python train.py --train_examples=145000 --arch="unet" --norm="batchnorm" --hidden_act="silu" --blocks_per_level=2 --block="basic" --attention=true --upsampling="pixel_shuffle" --beta2=0.99 --beta1=0.95 --precondition_frequency=10 --max_steps=12300 --lr_schedule="cosine" --adamw_weight_decay_other_params=0.05
Rows from block 11, named by matrix and row number. Rows with one number belong to one channel. Each number is 500 + 40 x the weight over its row's rms, rounded and kept within 0 to 999. All counts start at 0. Numbers have three digits each. After the name is the row's rms in percent of the matrix's.
# convs0: first 3x3 conv (model.decb.0.1.convs.0.weight, 192x192x3x3), inputs 126-139, a 3x3 kernel for each
# convs1: second 3x3 conv (model.decb.0.1.convs.1.weight, 192x192x3x3, transposed), outputs 126-139, a 3x3 kernel for each
convs0.72 097:438509489494479532512505498540454454557433492530495490469515480469468498469486445529412553519442409565535500435522511495486543473453453466485482499536512550478431507425519478497443580495421512557436513514523442470518498588531470540505547479462533456496520472489540534528531515447531398595523484499470472477434569533399524518496532465489473419559489503530418465495544548486442474
convs1.72 095:496505555414500525535456557487475516527524460554541445572526496452508498578488525510481514546519430497548516565546493415542553473519528575471444523374448502521524584540388510513570442572479427493521468457494474455483581451494468492577507419486487460512520520417544555473455526453508637514506488446564450544472463477603558512492514525514470579568464489558553526498513543422563490
convs0.73 089:427482507549472485524496510560517512457466627467522464539448459440462434364526471534488538519540489495504570525470506488493481520549470436460509466429498515448455468491599521499516528535545486464509468512514493592461529475448451394554522560437508466507441494481518578499486506513518456441461495506534510517397493544480563444459488507492461505559520537477465495497507556454432526
convs1.73 091:401536546432531448564483524509528537407521461450556526512444511529514462504522500441543527557557464465488434446495497444457547469471449504545521531524558441537475503515512479446462451441497519470496499576555492466558540473546426520536512527476506464416478541575503512466481558449549531442408408525553448519494499522533445485460518511462492553469544471406444534427489491454498529
convs0.74 098:507476518427467489560513539466490482445460408539442540498498488548527477507485525572534442447520445513549522472512459455495543472457484409441528404516539424523515410507532521502538508500539513522527522535524555536478487536501485470482564473502497466511547488505486490497504463514531500460483515519560440502528443510481440467557464445544508516491480481445565555456507533484587524
convs1.74 094:469523489607486521464520535488550429592533479422498533525453502545515418414514485514476484455495505511513493471509490464455569526450534548524551474497601547534576507488544467506474533525502512496466480479566493450439493522509507458537464428530518577553481424501511417453538583545484478526626444524459518521489490473505536443501482535517471443556492454449465507547516461450481573
convs0.75 107:494439473504390496489506452485453447462530488504466472480480514490516502482525512543416475486471486482488542503451482470538521482550538482517511462472515527479501474574532485406501529449488523542450467558506483520551491512507581454536461524565412480507552449454489502521486476564509470461505495569536490472528445446575470488479492521463438483499495486538510492388536466520518428
convs1.75 100:510515451486514480555515483477559446530477531551529532524474479487467566404537491495542472515505522534560494435472498483486531508508475484574481489548457512463518505529427486536452504445465446542514537504519556509482469469515514484390568480516443524530545476502453446563477528499497484542484515507512508462518615438486465500537488468544569495484466492490437480475512560519494507
convs0.76 095:512542571522466483475451403541458443539493473502483503449425494492497463500515480466498519498558496517540541560518514493568559533459517455504517530562543485500518577597490479515555493535504475488477556492469507543507510566544500501583484562502472496484563563587511423495469477417460487500574558524464522509544478508521440477530581495526509517452471520512511554508504549480482476
convs1.76 099:537538477563577446415439485530498525471451503514506478474545459542474518465519517453448525551500571500435502481530520459487548482531453416439547468461527412474521484449485508550480482451498414474464492505462499501539493431518536532516529369559456507574532530442529479510473467480559558503538553487583495433444516542472511490518493536528493571524394508449528507505547521428484463
convs0.77 095:536469497518483527451489509470496439465502502553446480540526468470501395474487479484506455499531574492485608549451497560532469495445516476496484508468441501533477462396552528474488502489443516569465518520544505459467489499573537523421469567452503528569470577563470511495445505474498496570511537450558434471556493454466501504471569455507503499542472458511520512537479567544507514
convs1.77 096:543552543477558469514464460499540504533478554503509553507511489552557492581429471430520517475442509483581566450557529498478523512546441498459570525523480479525533538437554525518520508570487502488537486477500491414513536460466563504525464543504531513551427481576422506566484603429560549448544549595441462464491486536539558467567485489482537492542466493490498467441475487472475472
convs0.78 104:506502435612521531456438473525395439517533493520509512453448547486554499511495485527476467424520514492455434509545487450549478455531468438465487568513490514461487556443489498450572476458473530511495544441464556420496504504521574458463476573452519478451536425484549484496538479510582474392449568502511469518488521518525577467524472507495491601481515475536474492497483527465438456
convs1.78 113:542545493519482441559419468427458507502466536522543479471533474505492517463496520570519455483427546460494532507477496553449554464477491526418452485421463516627564528515547429455446495567449465520467563506455475553394526437471426471458527528516520568469518544460485579489510474533503480498453507488549538512560473478505489472495485563461519525517510486480583548559465497479505493
convs0.79 099:551503542524448461473488549507438512447445460537492536409464537416535479473499454567487581538412472502523471497596394444478549546477450515551430517555569421482560495529451488554534512505479549511436512532482471430518519456464491496506546494582561481525457479471477470461524458476602460509458496477568501480479523488525512447520563501487549506519448458472555541442493423519504478
convs1.79 098:529440524577547472491452434480475517534496480500475458545428537537487529493457504534480437533507516443458460452506512493550537531460568444507538449450455617482492527536544481479473478459523499469578464465494525505471463495473466533498490543502576522509532505507449478466528416559475502461508564470531478454478482524523547425559515483418432478543505495501522497490539523648428504
convs0.80 126:478470584574512484466553531493495421446471548520477515500535459491518500468537490508510507465468508468466538512498470527421449578446541541459542469421532467462513493532530431567506486452532523482537462539542422533472508531572561558489471488508480502535449484484428454521490442448565442498499565518541476516510441489465599469535421522528590592476510511555470485456562451525431473
convs1.80 121:471561522511484461483535520443477483488479466533478560452579543476432543505412486446520433548481495498488533473554403518566539476484521486549415510566566483567468433565549550431559523470511503434570466461495502480433512538484531437500503536465531503502495521514457541449512503453409571467531462545559427543510524430537448460541504534443393504578566446477552467554444527475537489
convs0.81 100:514503498501511554542503464470617448568626562459441538514456518519478584488495484515492493473478471555490459552526512563434528489481512488482513473508439522485577496572521527590654544489514479533527474406484514529484492454471552492533477542475464509511544496527448418496427537453474527469575425537492539465463588475523498497527440545467433525466494476475540486556483482472496615
convs1.81 099:512515421492514562498482418515514512478425510585444496510456538451537559494556450553522476484523493461514442483489479543582441431484469483542470519505510457537505451512514412502472502493556415459459528616548473460469482461547489518499550530483491531471489502445481493525514552421601472449478515485520551545538421503544459510522554466538565492479592477499486496543518492469464499
convs0.82 085:426481581458522537537556464485486483468514505533510548515543521460543533495457484465461555524502418527585478490555568510448490484509464408464449496528459506468488459460515517558528534552546490492545574481510573580489479474436522461446527430468537472484549530490503399464525587513502568397515427505571559442477524552422435492541537469524484486480565525470474534530423510492530527
convs1.82 089:580445506470458497468526520476456499436505511508509489513529518496469461480550458475454534558555442475565459528553481482534537423467529502532594481529571518514579449476541492502491530513486507370459547480465481522450523605512502588532502522451524542503510442497529505470455475504539443525513496463504570487439459492499475491482440534533510509522451500557473501498580467488467477
convs0.83 096:551449500564482507471513474535514389519537550491448498532501482471408383514483468510526461469541495460439481523460608466476523470473479476481573456540546561500452533529538470549486517483462573467469515468485539447520493520420445506441433528529614564588581580482503533537508459532472534480456492527464532548532430522520357546453433553530482458452529526501533495460534535473452442
convs1.83 092:517516472524478515492587472470564519487488475490479420577496498518549476497494499494576513466493477504459439477570519451495500410599519528555496522466574494506507576493487536461510514443489473626487440534566486499448504466556592493522504478513557499492505434491484511471490521510453556522472547458516575451513467481439505577507491466574517506479553516539569485440436490521464552
convs0.84 106:508518474510501572489540465464503465489512442562506510493544461497569462484539450379535509458458513513538523468539484477595523491449563471532476511470480545469468560483489506534459415538532546478476519449522510548465510503542481507507486452537514463505451521540540569567466537525519570428486489494540485510511577466470492458506490518532479502485494526458510500441475487526525475
convs1.84 103:504423558433575504521528418514497533506507510485549522528482495498430546474517456537473491501444490474465524585524478468436478499453590513479541494467455508440449483426560516458503549541482486490506496476552425493492488546490553482610489513463431488525535512515474513461507430503478532502486531489620548460537383528499550499484548498496503493492514524455491489503497630522457434
convs0.85 102:461484457484421507462485495453489505527460576485535449567401418528524516462454511501517462550518450482516535546555560445445503489580501450551507480446519514465545489480499513452514505547423494555482514455520444517586462458525444475510480578430463438489485509506450529521491462456551502549418507505491415422531485511502528463450489523502493455524548504507500485442475497448463559
convs1.85 102:480499469541533534562538438509504490484521490476502555523482518474522462500524469439428474585500487531476437460474434521491568474532492503542536536484524508441499562496478512509518534514457494532571531538468540407551497463493494531468561493497534414560466549502509484489481494522507571533463493547512457484460543544571556516465463479540483550506484577452557535444552557491469547
convs0.86 107:560478474524485520511506515507464473468464414547504462503383506447439478501537463545484478475532464537578546516494502514484452553519449530527553500590536553452545472437473511397476528525494489483473532518447527531462457426482489468547503539536516534551507468502462444443493507597527433455491505452556496520531483559534514559536482450480400534487436488572493547489500471494508472
convs1.86 110:513471522527509476519554474477517491573557500530454539479555449470496523481556477465459464460484496566464500483493425507480485539500544474498520433494525564488449529447474522504451492560573491512456590522475479511509508453486418570525541536507548460478449531457479520508575527505493482469430485584517493436415524504508451467505545465467532492532494440540481486498451452426522507
convs0.87 084:467478430404482519486492464505508483571482513509484443492478473437481539533507496471436507484510504534498528585509493505524558409533542469514498498556510543568522528552495520472489446454485521568429481460549571523491501459522563499433523520469508439448559473455472464563498532455508441516510498461445538436486456494479422514495489491511535460554513521467460471503456510456518460
convs1.87 086:511537490477464539564503471529578489512539511507481512470511484492516528500421526478518418453450521469523493448468514444477519545498416491420471499473508571450492515518578473464551525458452551513510515541561553529505528480448516496473535547469522527530524428432578554493476476490453472506513531493489483479569562520502479515472519388490473461500471538574463511469457469470483435
convs0.88 105:487447536462460478488511578566514600529578453496477472547564413534507458544535468493510510478477558586504474515524444480549562484491562500492506436535481494490449480468507445513471452500491502460579482471513439520505504491516540583444540485523401475508570581500551561455501426461539478443532486512418451517512605531487483466480454500495489561468518476485472518456543504568486481
convs1.88 101:471443538465525589427519508554545467475425511427573510561472507470543566551440423555487444525490500513563499452478561521444535557431486488534508518473560476499550483535489533487478490512507441528443469491613502468555454533392465489454480492569595457448485483467440479548536431410558521502552480537513491529467424456521591553484468532459509504436537555533490395508470509470508512
convs0.89 111:541468552356496498561489454543550510576492518424424453482503512504491515524487439440461511529474478497584536473511519450489545572474524466527515516524422504458495485538545476365548514444469472343539551472503522513550468467461428496501523486513460506523505451515503479470433508508481455478500516491528575501437462550439437506575501496489464504456518440545561486500556465538507466
convs1.89 107:417487488477486466501525536513567499511446473485503464590537473488525493449483490491486469536570503444514527482499426451497599505540520484447519519423474491494494496560548551624500520495502476475477501540454418618570552508503499473549535511490527482549476588425500482558503540479541519527457533584504542505480462528553478471562454521415549527568490474569537468553463546434523447
convs0.90 100:389485553474524589531422458477486473456574546489473526466483484555517515461525520545515574471462497534509515467492522515476484514492448474569487522553553480547450489488475476530512485475484409536629504504469546536508452499484562548565512475490506441474518563538562458513485563495469500497526539518501451484462579499445516566575496519512486451472511483491456439530588531547595478
convs1.90 101:494542475480425568480536497480484559526440580441451551551542471463423503489515529518446494514577580430513502564471473508533488469525566574477505467481514480529509502507552463516483516512481523565486551473469436501573447556475461478424535517552457503470583467461518493470489482466524473525545405567471487533505383509525514451519536564531493494436495466595443491498391477495520487
convs0.91 100:545500458544470505429568552423593528477470477558520470473411495530552425538525449564490493508549552477458585503555496507516520525510507507539497501510453518518494529531530518458514491526524585519431513553540498491569553516564455452473465555468554471484471468506508515501481490472522499521522527540522441596459497421500446455557524465429496503416538525439485521496399496467445432
convs1.91 097:465475546503556489540477477470519481569461558514490505514431521518421465469533512477486559516428508543561452530547545502459497488459493475528527496489493493499505516508538474525464505507528435516420502414548542533465536495515516572523439455494547500478507539521489505475493472472413450466586486622569574539517504481417555504500405565429519558466489426450534516496577545556561500
convs0.92 095:515472526476526496492479535504461388509458480510483517479581517425507446484472521464495542502479473483504515506526487501457482491474459481519522540481482506414494530540512524488571475488404522449485532548449459551573554428533551527484457479537575536499424461472433463492525448499419635519468510535622512478480520545443550532536463536520502529398446457489533542543419422562419476
convs1.92 095:478542541544492470529472502538465530498514521571519480530522502533461540484479541502501499500509487443556464452528528525504498482522475555477539509512471462539505558521482467487442480486416582353485537493502473552494536444466519489484491560536477525467563470498550484428496489442492488514449483505545508453468486542541482419490540564505450519503449479476492431496539499451419556
convs0.93 110:450520565499515493500475525447551486481512504534554460505465473541522488517549485483519414577508471443468570495553545477514426444432562450440502547427514511491472537410498435488471503487471482478547512504500504484537557535502520480443507438486482496477538481502468467544462511502472497503547557502568533480487499448479551520494485545496517500480522456507444577485485476566533557
convs1.93 106:473546396472503553492443457496490499479523526514531492520467486477499541454546528519550523491486540559459465442572517516503522531447516457505519483513498477529487463482479533513534511560445467550510558551440404549558529593420530478552486456496457562458556511457460512521476563508536509504531433527512502541531581520500516512571476470482435598506497513445522493540470514437529547
convs0.94 092:498575541526504551472476490510540522457499435528456434547533457498460495458528490589488452480611557580432452486452484512484495550450456490520498576519460527512573466429520498558494520483505470550500511506493539530503505588520570412465518463488449487503500536570459491458453435564599501465500497494470485529555487506539450572476458468501577456456545508541464517551532477519436498
convs1.94 096:517537480499487525473432522506494417580500582482474478520515507417522539539430471564500477487422515521498462541522464531558461547493517449427452465440497492459510460518481508434552495590532549491463474571485435488488478518530527567400546434531549459439459475514513511556540565423463409476534509482511499462476513448486522510487488539565453482462551464496581482588526466462483437
convs0.95 094:397436519517418460479456470466483521455460563500532537522416426473580592449492607485521505499438486475467480515551629510521580525435503521543528490525577454488503528580514511489529456475542456554462511389524500558566525480560514470467504451503516529505448533484477494447562518412506441542446444573524473521486526589493480554468565464522518518486526512507492500511387537458416567
convs1.95 103:505534449505596489542537565488489523516524495508515510433509500491445520589608456508531472525526483519489483515529460386510518403490534515493516437469525488516512442514551429497513476429444469516454481594481539489506440572479526491449454569489516568483553490495544479467482548503448532508515523430460513512492469509482468459502522531412502475414461456498556436421562562532506489
convs0.96 110:526494439452396464459501532468529559433537418526457472483578491536474518482475436503505455477473437486456550488507486456462524480553466496553548496505498471475465434457502532585488467429489526437470500470429522477493535526452439539505515530485485540508536506548537477530491463537456512510523520465588505521438440545550424431471508483516481510518464528470514500564570413457505586
convs1.96 104:521556520487551530535495446530436445507516505512509564510491483474525443503437524486484484480509511572498505556467537449534555496484512518539469542500505504469498477532512531530482492470567476515439508575522503498515462572475485493536574441485447503499464511471564471498440545507554544594510357515542518513532518580448497449550554484510474471488525520494452547582476405499525525
convs0.97 099:406490529552545495562490517421542509553527418520467460557543473471555454476517526490528578538468454576500487528511500450561419511505519528453621493441454545470463546446562495526569486523515495445498503512497442446456515496495573439416525486455536532496463491487478520496505491508430550537533452532540510488508509519390499524473430489484463501432477453482486451489487568517477532
convs1.97 094:481509479439507478385410571526530512508483462492450511535584467488475506488479508457523457463538419529482512439595428453513500523496414532455461471522494510478395456502494535413549449569483425514536509476454491591460556503479542548471502535489522501520552479543437496509456540504508405491488466561446532534510500501476554504538494465455523489539532517464524483519526527502495462
convs0.98 095:506501535576512450531482519520544507491578467506470496488485523546546528544534571489484498461543432472505536492539506458492474516535507571472470469523541542504476501538609548456567521500602463512495586558529422586543592586487508510579477508482521419485512495468513486530466551492493477458513394501477593492488494519580488468479428528531488561479550478477500465420468587456494446
convs1.98 101:474414445526426447492549434472499485485464507415444510500509443460509517446527552444456513568511522510570537533520476489476482470517553568494471512497523519552487433539449447578454471502496479447545473443483427553516529443552540474475532398448488526499515500466496549498547544486525450488491498512537475476502514535528459494551497533507500434520532542470507483417500540548505496
convs0.99 094:563465508518494519490503448471515419464445489489540506451492447460507510416483579482531484482514486477516490523503476462407454454462541428505448493465553518521515512479454496525512574513530494509504452534566456478458526544511522509571495493482476432520436527430512535491436558426513550504464503545477474509526413433524550528465501474476541562500528570483573492536460496499418565
convs1.99 095:512474500428456485457557516499462492560554548512520484518474644518473447510546469556540518466466494497505448504513469479510504469527430492482435460542531571468536460492477471534497542500506517515454464530517527462505547523506450472490486470521517462510565502500450545562527551442475428471454500555518472473592516474429482513483526527440474424450503477504573550521511441524597497
convs0.100 089:472469523488457517483530464522492564515518496482534485488453567503454512470466489475520498470524527467459483453541509514474483465564510487583570460477565483508593536480598472482409476446452477483514556482536574484484488496445480534452542489492502504571553481464548505422485519504502474490491531534424539466408532520489546545516539510455513518530490502519461513519536504506561462
convs1.100 094:495495501449544493478534500461566544456502523460559494495518535445520476468548518498459587519507519471535532476522519511559444523453514427458515469506567486488450485537561550500499450523490481530485421547544540579483494440488531428446513540461461522473521540495477461542458577487476512501467508483494431516508513567543502522519527485478560542504490520527502472504414497429535520
convs0.101 091:563464483528481556478470549500561524454558501473484481394511547530485484411522449462495484505464469466528454484516417462490527447477488446553447514532469507500510461589516506547531458498513497543520450514521459431530465510460556516431539511517471456510568466496463452472482514445564499453521349577502481456459425547499494457527434473462439440453506505440499530509452495497592399
convs1.101 091:539504557519507547471556495552477506512460550417509447578475547500513460443465549512493498527512488477515501480537518498509535470522481495528506559466474561474521519501496468454511503439579488549549519491498478537516469476506581430479551511509531492546533468415542519520424604500536474428528491499516473551463493527467473515435396472505551503513545454561439507507548608405452569
convs0.102 087:425508489529472493474520531466549499476523487526502463596472484453507444402502489447465487517541510478586450476534496547480479491440503490525492458494453555481439465513470470524540544469488485519514514483481496429523521520497577510504547497469459479432420549500497518469487520496471578441532443639527485459559525495496451463527471512509477415519551529509537475508496529513442532
convs1.102 090:462463495485565513468557536482387496581461501489452536474504536421445474451572424467411506481559440540482532561565548522500400444512472579474441530503527489476542508517435463542527481539472435572552510516455463519500452413526508569402486565508464509544533486545466509570399475464539470498498455458531560481483466403498615544404461458523530508537473502524553429450522505428486420
convs0.103 119:472460626472531528549504480526479519510480503460467475516525397561559488506504490538489534470479478546444546479446502531481500492576496471544548431469553492467490493484508574575520455508514567557523559594479423559460467527443542423653441503457487443466533482520528515540430555538518492471484427592437468499465541510589520441504516500559460540520500510563549478535507528518544430
convs1.103 123:554458494528492444496518487475517540498490495529416453477530470488436485576441497427583463474522511466477524526468533524504429478508489507487509469565532510482485471477524458468466547530456521530586516440496537510458479528555453601466510512513475554507543478477503501462440523582586456620509524512521468449495514546498517557505480469468585495478535512503461464455585495526440509
convs0.104 098:509479470457511443565475511465423515520485443537547572481519511393443473464500450536571549543559495498524514486469492472514474479497525481529479422570457455524531504550472545494455552452513526464529549430482539531456551611440408506444448464524473544539479432610534478475435522506584465499509528548527561518514478545530523491526515456558533491526547449448538518506518485443506531
convs1.104 096:508573525584481427539472452434493496507512504497559496461484498505525508498455547473529532523504490462520511501511522500465519515509484461506503554400509464483491493495527542451415482463528521404542473537509452497509453512522563493518538437409495425556462554553483443506398564569445533472458520563572390477476498529534445515531475424451472497535464492466477592505519517433472517
convs0.105 095:436522600454431534555572487423491523498522520558457520472482495534526517496521483512466593512523510454561520449511454526489448427509531468480418557510528529497550448524510431476553473442437483456483462445534483568496510460543640448501528506538515465511521477448497557565498532545475494437497475519550517530494494532483521523465521525490520477514528537488525537511421517560504530
convs1.105 096:531534479481538498429543567435521483467427458515494520499482456468436510518425517539517568554465470481517481431527520507499543531475538438535491539498431527459545560604505503563534475461468500453520488571491473558475465493490517553432440504533421463523477526455484552445537612455508614539537459502477500477462563494482534485533459448540468553543456509526538445465535511502399499
convs0.106 108:553511532440527518464543499498535434505473454509456411460423533468491455502526501513572498471505456560479468460527474486534492512472525526486452510561534435492511469517468535490648480539490614508558500546602498489532415565457485451558496493461555432537527507498493435544548440426462501474520459518579464452540527520513373542484549573483464455531527450497555461514481500506459513
convs1.106 111:508392485465580502425505490504528453524536546485513434566462548532560455477543537560471542503496541518482490497507506444466479533533483472528559486452450533461511535482480474455555535477569482515567444472472533512510516509489428591486542508529499485514421513474516501527491550451575515593462528488433585509513439527538510510536486436588496491485500554491544515495460498564481510
convs0.107 094:551477474522531464499497570468567542471479500523514469509492494482498426448547389531517516472477483521399544441449492435481461548465469410477492553532525526473478568525512488507517467452421497542454490532406502522496523501504467413443474452515497533517452491464497438500481489435526503509517510533510492522507472518496476474467545540446567563541494433508594471523467512545516515
convs1.107 091:486477490510489559530498448500456498517500532463488517515522545545445460513523526516622466559499495500476466507475507533501565531485518545518459486472416481492551570484517512544479540467483474482445490502492494489535438512536479486508522481498499500516476544526474485479462503499498531501572509481542499446440591498457475488511541453534496507505462500465461551574458505499462527
convs0.108 121:473518525520553505533439488506508465425469458476534455470509464511429507497480502500582570534478488541528447523533511486488439569491514494461513570527530504490478542523457458518563426524477467470519549467478532514472505541483477524476454521482509518466497466428527504552565486503544466491471503531517477530479540496458497466457479519490490494484548434546453509470520481552468438
convs1.108 121:511540450448446525515463472496516491458496502487494542511466445506532446507478580538512514521533443497401474507496417546471504481482512458508450494479500454525517519481542459473549539481455509459471473512438443424514481514497541433538565440467484518476513500482531513538499529516520573491489541515562555555494463478457530446559501534512521459460493543489579441556504516430479561
convs0.109 088:554533532523525507523413490440515477476422432572466501532563500432501490507555471507526584529486506539475503512553461533585475538448493544506464486517557506570592545459450527460528545511549539521487528539433475547428523530512511571497481479457533524425499428501491521528465473488473566451441514549484422431484452453555448517553518459480529557396547478465544507472520495507462513
convs1.109 085:559570447523559493493461487482470482541525494518509547480449537478479532499537522536573450517525500516565470468479449530498466523474492482474469463467494491531425422480525489512442543540469492451492505461488457496474561518523443481513417459485480468496521503474501400506479489446503433529508473420484601456491555525549561561552494560428455451500472429458482513442465537397463510
convs0.110 105:460541546496499458527445480510518583506434441458513543388550525503543535527583464473584541512465463500447497489565411479427514492582590552517487482542464493507514446525512505489558477475427544456476485420505470550535391603574501472533522445528474547557518508575492445492473528524537470562463518524589567459473524536538423446493489451474502532508560468488475498468486474523532488
convs1.110 105:498573459529457541481478527475464537530539478494484526528452483502464463492433597477468457565573506479491488448512466484571525494488500493501542541522590502412432565508530474540485513437507497477554476547499490599466482554480490508501468435496549540522457563478532444519477468490440566418479529490505570484410458497492400419496476444508483513553516530497540523508519563481487519
convs0.111 100:485425498459465406520501522526609508486488531481471471537483529538477551500521458457479527501475462498536439437545494495470464555496507474473498445576512464463518425547512499476449503436471492462469619477407520438507479518454452540505554509473453487549482526520437536512518476520468497456565444508590443500416414589552564485484535535508463477450454506453473458499578565528532643
convs1.111 096:501519571557491528505512504542556526527519464526404489512457501423509480518519479478501526570543511451571554541484419492524465482488542514575440495398525501554525503502463548532522477479522508540496565548422526508480495481496458480545546488504510394516477456493477505498496473497528538495491502484504448439451592569488474465489488529553486473531519454471443468518484463535541513
convs0.112 103:477571467490528513450450485532459467507576504542513472511570526420470538459496484518488444500523519505470465487494530486533450483541478512475445531489509505542560484471499578564508507448517514512533511456543489357504490505466550530512493464499496492497464447465484454528457498475523488481487453441490515482542451606525447446512506514460505508526539475490504553529465511453501471
convs1.112 108:456571502485503424527460454491489489547382499564556450487502548461479538457436512539562524452501548492441474478434504524497450554572495513504466536506484498505542478572521520499455414456512485523495508538436472573510517508505469502428514489478513553443469606518416470507467518501572507460511439520508534435455537410533433545496468529593523534468507482431512494542551457460535538
convs0.113 096:392555472488460531515453538474519495521574527514501502540463515539470483531528428549476506520454446495458502463460485508401479551509497486542469563549536529471518475518583518522452461434460386532564540560440391493505547513469509495474505407476561527496510492517484446562576530511452478491541480499473508457432513509534531493480465573470529447531544497468505522431446429527457441
convs1.113 095:482520485423426522503516538486507460542466531510478532556488494588482523502522521482505565519540464535500469522499483536537505508486521455596455441538430505496477435567476536611476458489522470559519508464466445483552457557444495546450535485532510535560536562461508479504442569522481509470541429493493487432476533501527526535504510474505461594477577525526523451578532479462491543
convs0.114 088:458525570557507501407522405540528442510456469412517534432492444531465532519427566526452505446473470503462497506517493465501532472514494503463538457540436522449512431499548460493552511565514468507481496485466476555413528466530522555495472541519499495449515524563475450533481493529560532442455460552479553409494495428518548457523483540501489518537544474528451462515505461478544474
convs1.114 098:623474515527459470429500573430522535563527461498459491515528422506510446479474526490485456492481516532544541484521486463528522470441500433473527492472533498486474507443542457457535584537514479464496512506536543454471468440549421471522517537499497554486480472419519491492492540533473484486513429532463484526626527504506398568490506486494480473486526479515466471593468480502505490
convs0.115 119:540500475423460509518457518482485480473451496523452483465530494493462434531528490562459534540398531498521440427481519456482564488470469484513421487571533535464466462508497487465562541444448546516549440398465500515506544539486424486511463500488510507506601515467425498571464454520477472522467536488456550516566551501518501476483465563572475492526548478566579542577507419480447442
convs1.115 110:455517492563497471535506491513560476522561547512433459550502477520515439504413544560496520454519541447537489536530486504500529479522454587499502450426578566485465552518465491476545560491503535464493526557515456472421552517491491566531491450490505470576513491404475553530461482474563399560410545485516499509533470452482443569558493476441490464472528479570540499498536424498489473
convs0.116 085:544540445565558473567567475413493485557520518544506469475512556474497529488552466470474442441473420460534549485467420560536408474466542498441485535433559500534545565595623497517526543539583583490520453504545595493510502488548492502429519508534446531468541563481504522477518419540541465499444510505441442482497486485482576524494523498480498485512541515469496524432417442491466548
convs1.116 095:512524471538504514557397439489504461431506483487491557564517530518492536500494572464486484574469535581492441445526461559477504524549495464523494529557497533545504503522554479425557408444489491542386485545532542539424512484529543481508527518439532526484500514525527534528405499482457542513453528503519419633445558508452526562432478547496549572494496491442543481502572510484497537
convs0.117 114:438484466568483483463522500556445530513508579537504464523523462458506456438517491471490495500496491478509486506540532518456541484516494423456466503455567478519513464563542438466440571462530554517503482444456500535526458502516550499481546512443450541505559528506503459473528480481484471481485550486434455523536516548565532529477589506499456476538490503518526514486471477495465493
convs1.117 113:496501503509419522540501568515493503464491480489517468459501499558510510449470484529488527500516542519501528513517542457530384489426491460472512467517488533543524530564511525493540499395542480434542543560532491432492519561581507523431487454574559501532499475492500475555465461614450542521533505511528472532497505559492467508467523451571565463470519539484496458556486485448469489
convs0.118 104:481492522403493472488550465514437517469497499504485465518522522466472474502616483551500534497520568531491461507432445507530519468467514553520524568546518480507514554546562529541535534482560479462480514494505452574586494458458469525480486497490453474456508494499528522473485476485476429542522433509529505503392429502410564415415539477426522538498471499514558493555500466438461487
convs1.118 105:485468596495473523499467525441540491468468511484538418501451495550506463552454471476523511461496517420505517518483513514480480549476514433524493435557452485510473471502472505520491449475469460470465461510470549516508460466498528471477535525480483460533476479502533514536504607495334520538514432474537446519504553590480515442459562546526486537514526510436494487538472424480514450
convs0.119 107:519555542441483434527510509516583529559521524544448465457495545522454519433428506462537497469476532510482466544497487526445495484453511542456480493479439483543544505501447487540526463503549496437405470534536513461475544462529516528491488468509519466513387441480550491489500509498483492580532478496426528546477497513477396415546509465472475519484466545459413477523516419462578516
convs1.119 100:482451516539531564473453504527524504423478439504473451528537525458546488481538518503492449491524513480456549481549467514540471509519483451426476533485525461528486465499539489503554482481522488532480508484545539587501476514493569451520422513448487431513502524627496514421569461498505490514479538499551527488489418489410454487551469513467413478467539542497510530560480518490531517
convs0.120 105:527458508480450397492530473548461434522499496544494460516497465444531453505523515577574408439491538532449481474467540435470480497545571556504497488436487485448502543469568540464476465529538497560414488521486431512472541512531474506514490531543428462523602451460495541453452473594480484444483511584458482533513562509429530439466399553469490477518455509498543495517501452497448477
convs1.120 098:552481504521552445493494445539480525486501481476524533455510450544460536492521476482495483512474538522506432457440486493496523505545522471569538457497548483425382424520567583527460473504486482444488535479521617475577485432500455501530464499472506465550535518398498557472514481510539437455377485525500514498503494501442528530466478484555483507478497485474507496472490498528509532
convs0.121 101:463509550465505522570525469536568447525494538486488553539557457402459473460445538469542580501470543535481496473552485518418622475460477479480486605520473504525526488498485553478467464428464423482500419444525528551406549484468521493498544415545463422451457481583489455487455548487476517538458496501537461509556463493514472522472440472492483465472458518509562469513468469490547514
convs1.121 095:466434436523537493481532509495538523522538531598421421484560435443548539527529459562504487482523493474437543497482540474505461562485465501518538479490500462505493558536521473515419488517498633393485482549488431544566469557501499472484511465431475454482504497519515578474470455523501419585518465488483550496500541473503568505509493507502487475522514515528464466469468499541518481
convs0.122 098:520413531514485452484584521525445464519526523568535484568436448549508438518514514495505487449532532528466512513410519441515490506498550515548593496446485537506476477516533475543495454477589521457493481531535518523562491485501513554547563482453532518483440516474510529552503478547458561483468518505502489514561503452461536423435510476474551526449410523532554479458520503467461444
convs1.122 094:490469503507478491478585528537487473463504417514527498425431477580526474575530470473565487491463496538470499497573458457475537483545508482485509518467490462480479440525510559440507511507517445478521539557571474546499495539432504471508446505486480494551515466582545518465524507495610512505434466470502477447568548426556546463482529525521487541564494549539540514451423504514500450
convs0.123 093:517525456527447569502418498489492499492504510494479491493571509517520518513454519429554481394483503517496459411484455588479515495479499450488496523533530515559468512484553546517511536581517530471488383461565481448537447519491558522442508444487482487485505496532432497468567525478504477496433494550561478505517507498465495540490513535436444458436507522467511516483510532544486445
convs1.123 094:537581518456538552575445528492558514437530503529519467472497437449489541538463492541473510463505583520460586501548485420535412469533524570537480497484517449478485520525486471484530508502478517554568452503523493558426492513511555516508487435597488499561513514484549474579564477528529555452530496484522428512531525476538467509425478472428484578456486512555537413455442547476478523
convs0.124 108:482425516454489549477513471497430521496479408466554438526446396573424460500538539602504464565471449544503531480468580520464466502485539506534461601524458449514499554527445422516505511549520476507432386427597460542494528522569539507499521560483486480479544519581519538516564508485411493552517530484448497544462485468470567566546574498544519499544504476541456556540522516461501487
convs1.124 099:519505506405573485513551535479443514492511460493525466481436463551544374520523509510563522544513489559535427442494515472472513498493493497515594569501410508513492487412460487484553522499445523391513408558561509515522510496421482474481526521502498443476462525424520477445528368483521575548562513474439435506568519518416560495500525516545470491480468501527487514506546459430555476